config.toml
encoder_arch = "convnext"
model = "encoder-decoder audio transcriber"
dataset = "short read English sentences (LibriTTS-R)"
train_examples = 26041
gain_aug_db = 10
input = "waveform_16khz"
tokenizer = "char"
vocab_size = 32
encoder_norm = "rmsnorm"
encoder_activation = "relu"
encoder_mlp_ratio = 4
encoder_inner_norm = false
encoder_wave_strides = [5, 4, 4, 2]
encoder_subsampling = 4
encoder_layers = 12
encoder_width = 128
encoder_kernel_size = 7
fusion = "cross_attention"
decoder_width = 128
decoder_layers = 12
decoder_norm = "rmsnorm"
decoder_norm_position = "pre"
decoder_activation = "gelu"
decoder_mlp_ratio = 4
decoder_head_dim = 64
decoder_fused_qkv = true
decoder_bias = "none"
decoder_qk_norm = false
decoder_layer_scale_init = 1.0
decoder_parallel_block = false
decoder_inner_norm = false
decoder_positions = "learned"
decoder_cross_attention_every = 1
decoder_tie_embeddings = false
init = "trunc_normal_002"
residual_init = "none"
optimizer = "adamw"
learning_rate = 0.0031
beta1 = 0.9
beta2 = 0.999
eps = 1e-10
max_grad_norm = 1.0
ema_decay = 0.995
max_steps = 6800
batch_size = 256
epochs = 66.8
lr_schedule = "cosine"
final_lr_fraction = 0
warmup_steps = 680
weight_decay = 0.4
Rows from block 9 of the audio encoder of a small encoder-decoder audio transcriber, named by matrix and row number. Rows with one number belong to one neuron. Each number is 500 + 25 x the weight over its row's rms, rounded and kept within 0 to 999. All counts start at 0. Numbers have three digits each. After the name is the row's rms in percent of the matrix's.
Before each neuron's rows are labels from the 100 clips, of 14848, where the neuron reaches its highest value: "loudest" is the band of the loudest frequency at the time of the peak. Only what is clearly more common there than usual is listed. The data: short read English sentences (LibriTTS-R). In brackets: how many of the 100, against the usual share in percent.
# fc1: MLP up (encoder.blocks.9.mlp.fc1.weight, 512x128), inputs 0-127
# fc2: MLP down (encoder.blocks.9.mlp.fc2.weight, 128x512, transposed), outputs 0-127

loudest: 250 to 500 Hz (36 vs 13)
fc1.470 105:446479549536489487458465497502497507508475510509511484502484489496557502508531517494471499510473480536485524512530515491513457519538452501481478471513552499498545483492473478503527547514518465501491475522490528521526477504513533500471466491536486479503489496545463532515511493466490507482482563513533478507491473478475462499486491533489518464491505476525461480575501526480503507475483
fc2.470 104:533454525510510511482485498502509472498531540500473482556536485516563479474534535510509537547458511535519486508517478509508540494524512520478508467473517500478539522465478517502508500484515498503500473463534513504554434503505501502485510476512487509493479482469523507482515507526469578529493505489466485534480514484507483467518483506478522533504505466562510471531512484501516511513520

loudest: 250 to 500 Hz (39 vs 13)
fc1.377 104:498521488510487503536483506532523425505453462524449530490514519458496539484517489509456483538521505449562520550486523514474500491528508519515498517511479526511461480497472529525497523533512463466496481474519477477495526493494507495468496471503507482520515503528519551472469476494482508498503493496495535443481492505492505475513474502500489505465526490574502472514464534508506519488494
fc2.377 100:517512517450498517514506530469508523505508531533511462437506517469487501527483489505488503490524507507514485546514483527494495541539461483525509459508495488512463532535476488500501485526482515519466490463518478526498552503451522499478467496490490516499487497436458478495470489491475515467496523541456513542512512527470502522500478522485554497489486507534493519469488491526566497519449

loudest: 2000 to 4000 Hz (55 vs 2)
fc1.336 105:484487560482490504509502509480502469530491482504471513500484501464490526498509496499474480465547554515544460543495502481470484462468484563518517496500502478518543474489503499542525536496501470545463491515481478497515517513539446483491533505472500446517536498499484502530536503478480505458489485493545485501491469488538480471513505525521512523501497508503522541490523435508531491529516
fc2.336 112:466482503464527519510514478514533498509460499545542488557465502526527439522516513497462538470515528483500492497519511533490505522477538542505494483494556519515551491528489501520523476474516486523462485523503469466532533495496492540531531511470507475509493518517538482510480497476527505489475539530527521460502510498480501510508453482466479534549499462487539480506522496502500509462501

loudest: 500 to 1000 Hz (32 vs 6.2)
fc1.21 109:527521507447492504529514524451493501501497517503470518507477473481504479496502443514439459471488524451524473524519519491491517488516509511445515532534517512491450479494476496542484550481443479503490539447515502480494523510527495550483507482497531492520516495497498484500527525477513527532493515494463452480470481505481523509486487521503513518458480487467531520497524502486526483506439
fc2.21 109:469525489508527484523497499464545496456515442514514553479531501507505532489489483524514501511470478470511505474519552481515511520467521451490492472508476488481459539514497523514497498514520451522539473528517464465440552509473472512514503519469497516484465499472494476462499505486504494511481529462534527519494520518529529524513501518505507495452473528488466507525506441519511478492525

loudest: 250 to 500 Hz (42 vs 13)
fc1.454 099:512485501510510499494506525479502480538471519539455492493495470508475501501456486504477511466565494482465469490470476514508534507498498465478559530528519509496499516519487488494513526490511473435496495503511537463479539511484474550505469491484530462493541464503476484490520512494489489502537502454538486554502512515521482508515444527518511493487466471480486520572506471458498493500501
fc2.454 104:521488508526443494477477481453507501531555520538559488531509535513489523475488455532459484477506487516506525503488507489489492516527512522518536506485500535481513513444488497481488476508512534522507530460492493511470461536519496462474478526554524507505481536461501494478530502501492523541498462463475494490493530490454506531504467535480479484450537516489484476532505514492472494479502

loudest: 500 to 1000 Hz (30 vs 6.2)
fc1.174 111:495485554516516463489483513472495544528485504478510488512519481499504517527506456503470503500482515473475463486495551470534494464520450527451552496494529510520464510561491459511495497501481490523510548461527515460514527519509492509504490473503504488505496488486457515502512495498488510498462496498511486515502485470516505508479501512552517523505422515505487468546441498467502501450465
fc2.174 111:517522481485513464480476524478461475497489553514547496528516496512516475483518483506489503521488545494518506444514496477473516478516491494481532509522447502467450533435445492523497507489501501484484493496480516479535505575506504492469480485511530525512514537490483523525528498499501496497467476491527494477529571499521528469506479481511538502500559468499510467509515488518537516524514

loudest: 2000 to 4000 Hz (38 vs 2)
fc1.33 100:498500515481472503538481511516520533515470464454472470528496530467508523500494471493447536480540484458504494480491516500493495526496517497493521528486509476517498495476463467501534475494517424438484528503482512519516537516488469547520496492514523492484500520497544488521524527523474504497508472517537493528541489496559550477547515487559499529476518531530498506493524486470507499495484
fc2.33 102:506475476509486508495506447482536536500486510480525471531483514495481475535505516514482487499521465480462501479514509486528497476505509493529500590507461483453499495510478497497463471549496534478526538567472517512524524493489515499452485501484481507496527541556540492461501500495520510488522487501480486509496535482539520507531475504502508444511532477493488495509462495512495523556471

loudest: 250 to 500 Hz (30 vs 13); 4000 to 8000 Hz (29 vs 4.7)
fc1.94 093:504459476547500496516462458484545522506482466502509516526500497500475536501549519472497534490523512467552494490536482457478498492531477474492526465509487482504486494494470513513490516535515506508533526440511490520484493494483473490492496476491514500512461489601507515500534515538505497493524504412494468519499487513524541517469507474532501506494472529499488511479474497492499470493496
fc2.94 089:492485501521478511509526469528481510561460511486472494475488520474501490511521509480465482492480498469493502464450494467513519500532555542526509561510487489483471496531517513497507490523528491482535495517486549468483496507515535450491493503525487527537527484539523487494496533468470490486501474489485503462483547482552529491482486529524531506466526441484494525515455545487494498507472

loudest: 4000 to 8000 Hz (29 vs 4.7)
fc1.358 099:457515526546467516492505457478469550516488497505495505496528465465504458513541464485453513499492493471505494516475527515459495496502489493511502517534501512562531472517479515504506538508512516494511509493506498478485521494516477493516492487508526537512520524544508553484496518482466488491505496433524508541515478510575513441497495507536454504510483453499477521518513528505507517551482
fc2.358 096:549487509495477515513515489487448444537463500502503485526518523515507549499490473510501463498514480531514505512484529538498538457508529522507511517437551510476525505507544499434491463505488459495492465457483509502475523558494486431510498518507509504525519525493485504493496490474486515518498478527504518509504545508512506442503526517502525508518497512513509485522506560523529479483492

loudest: 250 to 500 Hz (32 vs 13)
fc1.123 102:538515505485529521522479476476512489524474551472485516515502458430502562467522449478504506519467511498497503520485501465509487484518458484461515507473535458499474484455544516495457499531505516475536551496491545478501536511500507509505489522512537489499467476516522476504516520519489518482497530495494514545500497509503496489481487473536462502480510500567507537524545495505491524523482
fc2.123 100:527473495535528518525490465500486497500476484508502504510517505511459519505472549518518520479492476490504506532474541485542493509495481460493505477520520518463528529511506498514482503481482475523512466484483513520452528570486514496484522534476448486525496545516535513485479477471488454537545476544509460494526492483540521478526512491554538490485488515519451495506493463475522510449491

loudest: 250 to 500 Hz (37 vs 13)
fc1.298 104:501501515521516469509527490520500505546523465532488506542476535454498519526533491459497502478496508498498479564494460506536507536462517513486534512453571531481533468533495481526508476487470521469475496461496525461506508496482494486504486503505511471534533516461499505546505547508519496531481477488500457544538480494501483501501499507513552472489507474500499506495480538476459517465512
fc2.298 112:506492549490526446520484490480487528492431538535562472562485471525528549482524474475499495486469519499502498500471512514486518506528509494521489474541465530493477528502488490519489519506481513493516496516515467523511522514491530545488544503458535485470520487484506524504499469473460506512520525548501493457507511525524496473512461491477463502479487507456520447490525501498513497476527

loudest: 4000 to 8000 Hz (27 vs 4.7)
fc1.103 091:538521564518520454502472534480517477478490484484467511479453513502519485506503488479495469498548468497514482508485559521451510517499474452502466511508509524549533506488492493528513498500506494477489505517505489498443511477501475479434514497491528510508524483498505521518546456465508492495521501467489475546513519497532462539512531544461513469493482535496494542496495517472490489534471
fc2.103 093:519486508535478529486513509477491516514478466527524481532527531527467504485488506453462512481470479477544477530487496506468480533512554508479533478500468562498532507498542496480505471524484477509532489502440515487516489464505495466541490496459450485533484504467482485507510521509504545523481489497483498497491548504498463535458509521502506527488540488480504462525510517496495515485433

loudest: 500 to 1000 Hz (25 vs 6.2)
fc1.362 091:508496507472539526511495486457487510488496482504517468501478456401524487477506475513487464503537480522529486506524503505519519488521485500470515497515490484458495522500513545472534505512466476531526513458480521483501489486520449521514524473532479480520485456480466483494532540475471517463469479460530481488500490483504470510494538502512485422472486500486467521505523510466493496520477
fc2.362 087:506483490523475508507528480461498498528544487523496558534482500486515517524492502550463520512485477520477482488502519512506507498529541461497466474506474483502487472525510476506514502507487477481443525460455430468509478479506472509512563498512494513530487502526492492504497525490523542512479463457508523530457517485496496520522535538452510512486535519515498487539529519494478484439478

loudest: 250 to 500 Hz (30 vs 13)
fc1.101 113:500448510474520484515528497449529514509510476477496523496499519489487454487481519480471489526517519507507527516489545452510484515511513537439482512492522465503429480525467503479448495504468499525477507491474509472537481513498473534517482530485501515500492512467473496490514518533503509498524488463523452477470541478512499518448481494492531489471471545519429477497496493517537486493481
fc2.101 122:501519516515485488497483500488531534504541467487515515483542534523486530533460491529486511516468502489469498532503542493508514543496499581477479523535515458493500506503549502489475524498508546508497495452487502479531523509450458510527486470515530494516516520502497491495450524529483496497493533544531508524504444547501458516506477488485470440483505498505471538506493467510500496519527

loudest: 2000 to 4000 Hz (34 vs 2); 4000 to 8000 Hz (26 vs 4.7)
fc1.166 107:479495496558492513494476514483487512524502480506473520503541475465496546535499520489474477501516509446504495505505507478484473476505515552528531493524526525504499465529514514497510567458478483466487503547500483480506521478536494521530518484471465510507520507482552481480508475458512537429495459484479480470464538515485462499500485533494485493500457481531517515508489482471539481479529
fc2.166 111:541528465432533497471541465540489450490516440541563469520458493527519439490504533481476533520464508480504495521475532501485519503502519493516515516523531513508496505526533468555470499490518512518491512492516468491492508483479506514473498469462518534515492472516469479510499548504527482515457507490499519500504518508468502450485459476514472482520511486498482500482487500484485483492490

loudest: 2000 to 4000 Hz (45 vs 2)
fc1.383 110:458450526520467490476475481504517478478479524482491485501497526493479511510529523489470503526547473464487500494463526473500490533487555480470458482506513547521514483510483488520470518483489472488540485461492540542483476475507491501499461463512523498469488439562524535514506479511481507477500467528527477504516468500508468472492505518496481480453450506478516481507522481532519461479531
fc2.383 108:540537470489458541496514490522510482476535504517560489552525508495555504499503512479519476497496494500488474469501486472477486494501531493511468516518479505517467486435524527518513491509507495506511426502497472484481516451536515464522469459529525493505465504502540464480482524499545513501520470529540500512458467487532525496491489496478518530509472490492499534508533525537518541512503

loudest: 250 to 500 Hz (38 vs 13)
fc1.325 079:508498517517527476518481484526445540465499489456471493500499483454460530527503485466484489516496504467514434540484511468505518482470473489518510452490514482511531449521521523516512494517517496535493534504510536542516451485521472497506513523516497513484477484510550472505521506559496489489509451501464519507506506514525548462482522517528487467479506475528509536495475451472506475512495
fc2.325 075:477465471438494496531520473523420503480477472487518540489486498496485517505468471498523473507496489483491513544484481456513515470516493519527515513488536503517520494497481474495488506476508495511506543478514513537452499519492483506510559478501517499506516496498465536505485507459503488477527506531493461528543562500517495422534527484501497520541506500457475492483507552514521485489490

loudest: 500 to 1000 Hz (44 vs 6.2)
fc1.355 106:471492540467482484531489532484483543499462458515470497527509488503499505462470477506482443514519451490500481497529476528510456554489499491500470504531503498474478502511498472482505493505510489483519469470508471474500516470519522519530520492493502516543488496511530517454504429570505499521520511443463528504551509497517479547504493483491535493493535515515538498543487508480481525511480
fc2.355 111:522482500435476510496460472465473510506558539491509505463505470497474502486490516454487510490501505482566529521482468539493487460497441475509491479466519484504520500525522450486499510508501463521515468502516486547517516480462487508494485486486502476514503452468464503474539469517503517499507490523527475478520509550469502484504509468534512509541489563500495488533527481474488495508484

loudest: 500 to 1000 Hz (32 vs 6.2)
fc1.44 115:484514497472530518551476503488499491537487468500470493494458542493501536516461479512475496502536480490481500471487523516477514537505488512518464444491490506494530488527467512478520497489515526479487539498482536534498511494507510521496525497503536486505504518479520461494545528512508486525503517421483472525535528493465506472563526497523482494512457538555523475511506538505505517561478
fc2.44 107:490498488463498519485512474473481492505533493458498488456519505530460521521483482481513468502528478463531509487499492519501477516500523456525509530482485511512489510486554516462492500495481432528530494473494459511526529479477533482480522568478511525531538496471497466482557504485491516496481455485519509487518493514534490516522488490547512495470499557508514486515481528470458471463456

loudest: 500 to 1000 Hz (38 vs 6.2)
fc1.414 091:490505481562500520535524516530488517509494514470462496510530474478500480492494514534483484500502495472484525545502512462487514545551513500542462507542527533486518501502485468448512472493533544487493515497505509505516528496499496583469501502506505506505542502478508546475480510524520497506491486413477525487458505515472515531507530480508513482498500542515472484491504522488538524537515
fc2.414 089:508505504459507500520506505465453470478487453484490522477467496515452498507467504517473518522493493487484505529503531509508471513486465498508534480467528520475496496566509498479503537472499432537557529473513510488477506535492511528465462510559463465513509431479493489489505525482483513517498534524542509504488496524512508471490543532523483466507487497528516477522516510485512486464474

loudest: 250 to 500 Hz (42 vs 13)
fc1.49 107:505513496491512478528545458509523503491468503526475524511485466460449452494509480530487466521487549522560434513517495486507528503507473524481474500478485489482481486507495502518488472498500567476470514506514517484496472495510494503488456534493498485525540526485494494511491520532503528503464489465484503511461532497491571492486536530495502486471468511530464519494533507444546492481497
fc2.49 097:531529513506491555506499552517518487493486496539533541499504531535509502492495483538507492516483480489440504519537570510488538498519515503512507449487515511503458497533518485484505537459480482525514472495523513496453501528479478494527465471494488482488489533502508473480507546494512516527546526493471566535493496508492491482498497492510483491455516465528502491496565467493517510455487

loudest: 250 to 500 Hz (30 vs 13)
fc1.318 106:454460497465540526458481474500517529490439479460507488495485511499506512479510490500467487482471538511518508569552510470505499462480472491491544455496510489489526470524489504488480475480493507498499492512499532532527456479532500490488464500500515503516497490485508492532516435487485522489521462506548493438520537500475530514479519514515488523485509466545499522497524465479500537464509
fc2.318 103:487486500484496461489494465474491507502540448455460508492531484526499500522519482493491499514487490466499498521491472464507477524472448577477512520515523506496528515449538496492487515516537511510461521505474545513558494447522485517522501473532488477520515519469531471502489483482469498530471530489544497462527452490504465474491458500499505522503472495530487545500473492501491488468520

loudest: 2000 to 4000 Hz (28 vs 2)
fc1.260 099:520483503492483501560499489534519544561439497490484497495523534509515507532480443519451497483510477434535489562482514476480524448508488489497480437489511488525475496496505494473504502499488484480484502489507502512494525477509476514500500489578528506502501455495499518512511492505558509523467457511516523507489517508493523517480543484488519522489509466523499509491509522527477477502464
fc2.260 110:498515479496479536535485489503524468482482521489506496514484513446505513499505491484536474512514453490517508484519503456496469534456505537527515516463501489525531488554508546479489483493494548462499491490519555499484516511526459457506511465500531496528535521556518487505510499435478507525524464502490544493532517502502523546501507525443455486465506480492512527495486536517532490489494

loudest: 250 to 500 Hz (33 vs 13)
fc1.222 107:523475488464522494523522509507561520503485520488491482501484521468499504521463479483483476471520499455525481494488530441479453511467475488480515482534481524473487490527467495551499487443459460525466543487505536453497491519503463480494473479485518507507473513492536475497486521498534534521547472490519506523521516536464511501517500524503515481489439495540472513496492462512518529517485
fc2.222 108:498511449480492540506499518472576525476517515504547538528501543511522478536469492504496523495527477507493500495526491468497510493514484502498476493557489514474497517446531465467455477513505557533510526519506505478478514518512476510506502553530558488473486540491476493516510499517539518533518511456488515500527512525531486483500527464491545499502518524450510465526487474491515506506489

loudest: 250 to 500 Hz (49 vs 13)
fc1.403 107:520478541474514455506515516518494502521495558473518502515534540476480540517472510492475474535500514473496496489515537473506482529542442527479492462515502495512508522523505478517466515496477491443498552488530479503508503492498482502500490503485498480493492481561491529508486453525490526550514516515487531432514491501495520509473548518501475521485512554525514530519498492451455498531482
fc2.403 106:477513485530491535502516518516493473499477473496487511484515510473449491507490503527510453479481505473478526507447470452516508498571458467509508537499526517466484506448508491546514496516503465500495514521518528517473509505529511497512496540495525479521507516511507511483461506548509473502472504537477457513495519488497526527550497470544541463526499548514497497495459501489446519529452

loudest: 500 to 1000 Hz (45 vs 6.2)
fc1.23 114:457487539543503474498462467517468501537473441475461491521494533495518483472444512508458463507525447491497489500547460507512481533510463487491493514530513505477545492500449509485539508493528552507525519505521478525519486473508482535519491481504496526523536525512562514518516523497497504505507514448471487503491507485510512479502489525517519470498466485495526515546504525493530479531526
fc2.23 111:505502483421508506492495481474478476487545497495531489499478497500461513506504529492485464523494461486493535498469492502485490484502458481538539492488499496515525482519477498454485506471508488531500481496530497521457541469497546502528527488504547502482491453520536500457496512474520492450488490531538439467522493526493482498488506493514470493497471546558470477525505528458461511513468

loudest: 250 to 500 Hz (30 vs 13)
fc1.89 102:503475491491480505484560490503497483499518529493459509508475519488538493494517505520470477496502503510481508523499558506531509531476535509471436483464531471529468462504496529478494554518471496464520534517486486465506492503532515528526493549505517524490507419492502457527500457526473498496512451490469468501461519489510550494488496499518531485513530507496494516525488500510541541495465
fc2.89 097:481492515568510524445491465561548505517492538512516520470510520463481503492547468502472514524499492441490503468501541487479535493478488545507509534501513462508471490437509503499513522490490565505495471497479485472502510502486504488529478456534504498524521523469480503501465527519466477516499498491502506482462463493493508495481513498516464531491497491504469548456490492497492504505549

loudest: 250 to 500 Hz (30 vs 13)
fc1.312 095:480496497487509500533501505498505524528507472463488513505462519465460527526493496455496499527505485518547490483501463508526550527523500498509501473489496502477521493545558540534536465487461482479495504454520527479487493528493521494479484475481504499506501490566533497475549518462496535489514518449506473491523538499503542477532510519515527519525478507513503518488503546475558542467474
fc2.312 091:502468488482467508493496515555490454500447514474553456485529456480509495510491472470519498491563509515509494463513484503531509488510498496485498494543515536501502544499532518497486488497539450502493534534494472492506520498515542537518488529485488500458516514490503470507504517521510521549517527490475458461494527506493524462546480444499495510503507529447518457485490522465531498478496

loudest: 500 to 1000 Hz (25 vs 6.2)
fc1.210 085:485496551545492510500519475510474509488499475472482457538467492462479524522518470522497493499502499514493476524457464515489478517504504461519486478537522514536497477506462548526488539510526512488541494508487495521510493489525501506469495502496501479502479507536534462510504528523516466476478522497515556444554476504491471519521511486529487464501562494537489495511460510463476515555451
fc2.210 085:512551482471478520499506517510463460497457509473474514529524497495505556463494485524545482477485525506451478552487489529507509491543510469495485495478494515522501485518527489481482522438468462496492480495520441525482554439479487505524531474529535495497509468500502491501508512502535490506504519512562553521501488524498515471509488501508495493528499527470506516445485527478519512492483

loudest: 500 to 1000 Hz (57 vs 6.2)
fc1.96 109:495477533473518517491467509478538495484448452535476497537468508472519476495456519496468438467509494537529488523500495498493474518477469548507513504513500520501493484529469502469540464521520442501490486414496481466526538473483496500480472499491504476490521537458529492496530488514511524535526475478480545522526523505515511479512504504500511491498533498486481488524484458475513474484482
fc2.96 126:530477505457471474469537500502516512508542446529500534526492495487459516501468488491488489520520497531510511506538555509514507494519509452501485494521451496496485511514533478481518494506498454510504490462504475465503497466476499510519512554477500507513503482504516480484514499516542486484470498465514543492547517533552477532532490453539538506495512550526508463559527467471508485517518

loudest: 500 to 1000 Hz (27 vs 6.2)
fc1.390 103:510496532465505482565523520486500543553530439463485485516479494474475520478502467526498456523496474450494516484496497483535494486472527469483528461498524487516480516531439499560540530492501458494525553484521531502537517502506502532484484500510498500488471512529531549516511500485495480512511488493481484525514467524516529467503501505552479487502495531542499504522508514519497516470496
fc2.390 111:476471479514514450470528497527540502460481557507533512516510506503507454512487522481469517506513482434493499507506500548512536507537521477510530507536476529463467500512477500474506516527498528525547458551515484503515522482475523503430480478493486507487496509503488528503548517469489494516523471469510517528503545481522532509510514496498510470485492529520499443501476515473499493524549

loudest: 250 to 500 Hz (35 vs 13)
fc1.74 099:460502485514539526511463464519502464478488484483533492515493508474498502496557503496484542485519542546516502568497514486502514486516536474494515493497525482557493476517515498488508507492495483525520481527487520506534473499521528493496454496512556552488486475527480531474523510486475551535503451483529502494491494521526526522522553546510478529463529496534469485496495479486510532498460
fc2.74 104:493507475488472489505467539450486487472541446488476482472543496516489493540527472535479498494490516448519552523489497497533479523481489566456513490456528459525492515470507522450479523508524542481474512522512498500495502484519502495495503481520535473480506513481546478473499534491519499478481500535502484521543463505462478470507509494520498520527477516518501481448505514491467484514452