config.toml
encoder_width = 128
encoder_kernel_size = 7
init = "trunc_normal_002"
residual_init = "none"
lr_schedule = "cosine"
Rows from block 8 of the audio encoder of a small encoder-decoder audio transcriber, named by matrix and row number. Rows with one number belong to one neuron. Each number is 128 + 32 x the weight over its row's rms, rounded and kept within 0 to 255. All counts start at 0.
After each neuron's rows are labels from the 100 clips, of 14848, where the neuron reaches its highest value: "top examples" is what is common among them; "loudest" is the band of the loudest frequency at the time of the peak. Only what is clearly more common there than usual is listed. The data: short read English sentences (LibriTTS-R).
# fc1: MLP up (encoder.blocks.8.mlp.fc1.weight, 512x128), inputs 86-127
# fc2: MLP down (encoder.blocks.8.mlp.fc2.weight, 128x512, transposed), outputs 86-127

fc1.475 [ 87  39 188 122 102 144 139 144 121 125 135 128  96  64 110 102 119 121  74 119 137 130 151 148 155 100 122  68 133 124 161  94  91  92 113 110 137  69  91 114 123 137]
fc2.475 [132 105 156 104 107  87  91 125 124 116 127 120 193 130 138 118 152 137 136  77 103 118 146 149 166  73 140 153 173 128 124 107 172 153 104 144 129 155 160 106 148 124]
top examples: the word "one"
loudest: 250 to 500 Hz

fc1.51 [ 79 130 153  96 146 104 119 103 119 169 133 129 147 161  99 114 114 177  83 130 159 124  81 120 122 139  82 105  82 101 170 117 192 187 142 132  75 212 102 108  71 160]
fc2.51 [143 142 132 131 146 146 147 172 189  74 133  91  77 131 141 159 158  90 128 131 175  90 151 157 110 129 115 165 127 125 151 192 132 123 180 183 165  89  74  99 146  74]
top examples: the word "not"
loudest: 500 to 1000 Hz

fc1.356 [111  77 130  74 109  75 120  90 150 168 166  97 121 132 131  95 136 204 182 101 168  86 131 158 101 129  83 106 194 122 148 139 155  88 115 172 149 127 124 133 171 142]
fc2.356 [116 146  99 197  61 174 135  83 136 139 153 130 192 111  88 118 114 179 104  91 143 168 134 133 122 111 132 123 217 105 142 132  85 135  94  90 151 194 126  77 164 118]
top examples: the word "i"
loudest: 500 to 1000 Hz

fc1.505 [138  76 112  82 118  72 127 147 108 127 129 138 163 121 176 176 168 152 133 145 122 125 135 126 132 122 145 161  98 140 142 125 128  67 134 123 156 180 155  69 151 147]
fc2.505 [131  56 116 109 182 113 114 113 138  59 147 141 141 137 136 184 113 146 144 150 155  74  70 163 140  88 141 170 110 118 152 143 121 207  57 209 101 168 144 152 112  92]
top examples: the word "i"
loudest: 500 to 1000 Hz

fc1.254 [140  92 145  27 160 120  66 199  87 112 154  99 112 177 100 110  97 106 145 133 156 170 157 143 122  86 159 133 139 175 110 159 168  87 172 122 103 135  53  60 123 125]
fc2.254 [120 162 150 138 198 162  68 130 215 115 129  94  61 144  97 129 124 131 120 149 143 191 137 141  88 139 100 129 141 140 174  86 151 136  97 135 155 113 138 114 161 164]
top examples: the word "one"
loudest: 500 to 1000 Hz

fc1.399 [154 130 134  83  13 119 161  76 123 115 191 166 144 110  70 205 130 149 154 135 140 131 102 125  89 138 157 100  99 113 198  97 163 166 160 156 178 108 105 112 103 104]
fc2.399 [111 126 150 129 109 110 197 133  89 126 168 160 144 136 140 141 119 125 194 164 117 133 158 136  95 169 162 106 210  80 131  72 199 137 155 103 140 130 118 141 138 141]
top examples: the word "only"
loudest: 250 to 500 Hz

fc1.0 [107  65 134  71 118  84 106 153 118 162 115 112 149 125 113 118 160 144 158  97 162 124 155 158 194  94 140  91 173 141 125  94 125 101  92 176 142 107 164 143 120 120]
fc2.0 [ 38 115  89 175 118  90  98 131 129 159 203 153 176 141 155 120  97  73  92 134 160 148 114 126 124 114 153 141 146 171 145 179 148 205  75 134 111 149 171 170 112 176]
top examples: the word "i"
loudest: 500 to 1000 Hz

fc1.13 [119 152  70 122 106  81 162 122 108 124 148 112 134  76  98 152 137 145 133 123 102 188  98 158  94 115 142 141 103 116 163 169 137  50 167 201 127 120 128  55 146 128]
fc2.13 [ 85 135 134 117 150  91 124 138 135 107 158 140 115 149 113 112 129 123 156 209  99 143 158 173 108 121  96 135  76 120 104 184 112 125 138  72  45 130 125 110 144 202]
top examples: the word "i"
loudest: 250 to 500 Hz

fc1.460 [130  84 168 155 113 142 114 166 131 132 116 158 157  97 137 141 172 190  93 125 176 179 153 119 115  98 136  96  89 131 113 154  91 103 109 200 141 121 126 121 147 148]
fc2.460 [147 124 210 138 182 163 126  91 133 143 169 164 160 164 142  97 178 139 140 132 113 193 165 142 137  85 132  50 116 144 114  72 201 128 116 143 151 130 163 144 184  81]
top examples: the word "one"
loudest: 250 to 500 Hz

fc1.245 [104  70 156 177  60 124 139 181  95 101 124 142 139  72  85 156 194  95 143  88  52 153 124 195 134  82 171 118 160 177 103 164 171 126 108 106 145 126 153 106 130 103]
fc2.245 [103  94 101  99 162 174 146  67 149  74  86 142 156  81 117  60 182 115 105  73 156  82 129 132 131 137 158  83 139 126  56 162 152 104 124 183 113 179 144 166 158 137]
top examples: the word "not"
loudest: 250 to 500 Hz

fc1.41 [161 144  70 137 109 111 177 213  74 152 158 127 154 128 132 154  81 137 147 138 151 140 147 130 129 143 178 116  93 131 140 153  81 108 146 108  78 118 123  94 138 150]
fc2.41 [160 102  91  87 114 165 137  83 118  74 178 113 144 185  73 143 149  87 166 106 136  88  93 146 188 160 117 156  88 120 142 115 131 168 117 112 149 103  83 130 149  79]
top examples: the word "with"
loudest: 250 to 500 Hz

fc1.482 [153  69 168  76 135  84 124 124 146 122 110 130 143 145 163  90 129 173 142 128 175 165 145 105  91  98  80 157  94 159  77 103 136 118  52 145 145 157 121 157 116 154]
fc2.482 [105 114  90 136 130 142 114 116 149  93 165 147 192  76 131 173 203 165 155 150 109 110  86 172 126 135 141 143 120 137 117 150 119 165 111 109 126 169 167 135 107 108]
top examples: the word "i"
loudest: 500 to 1000 Hz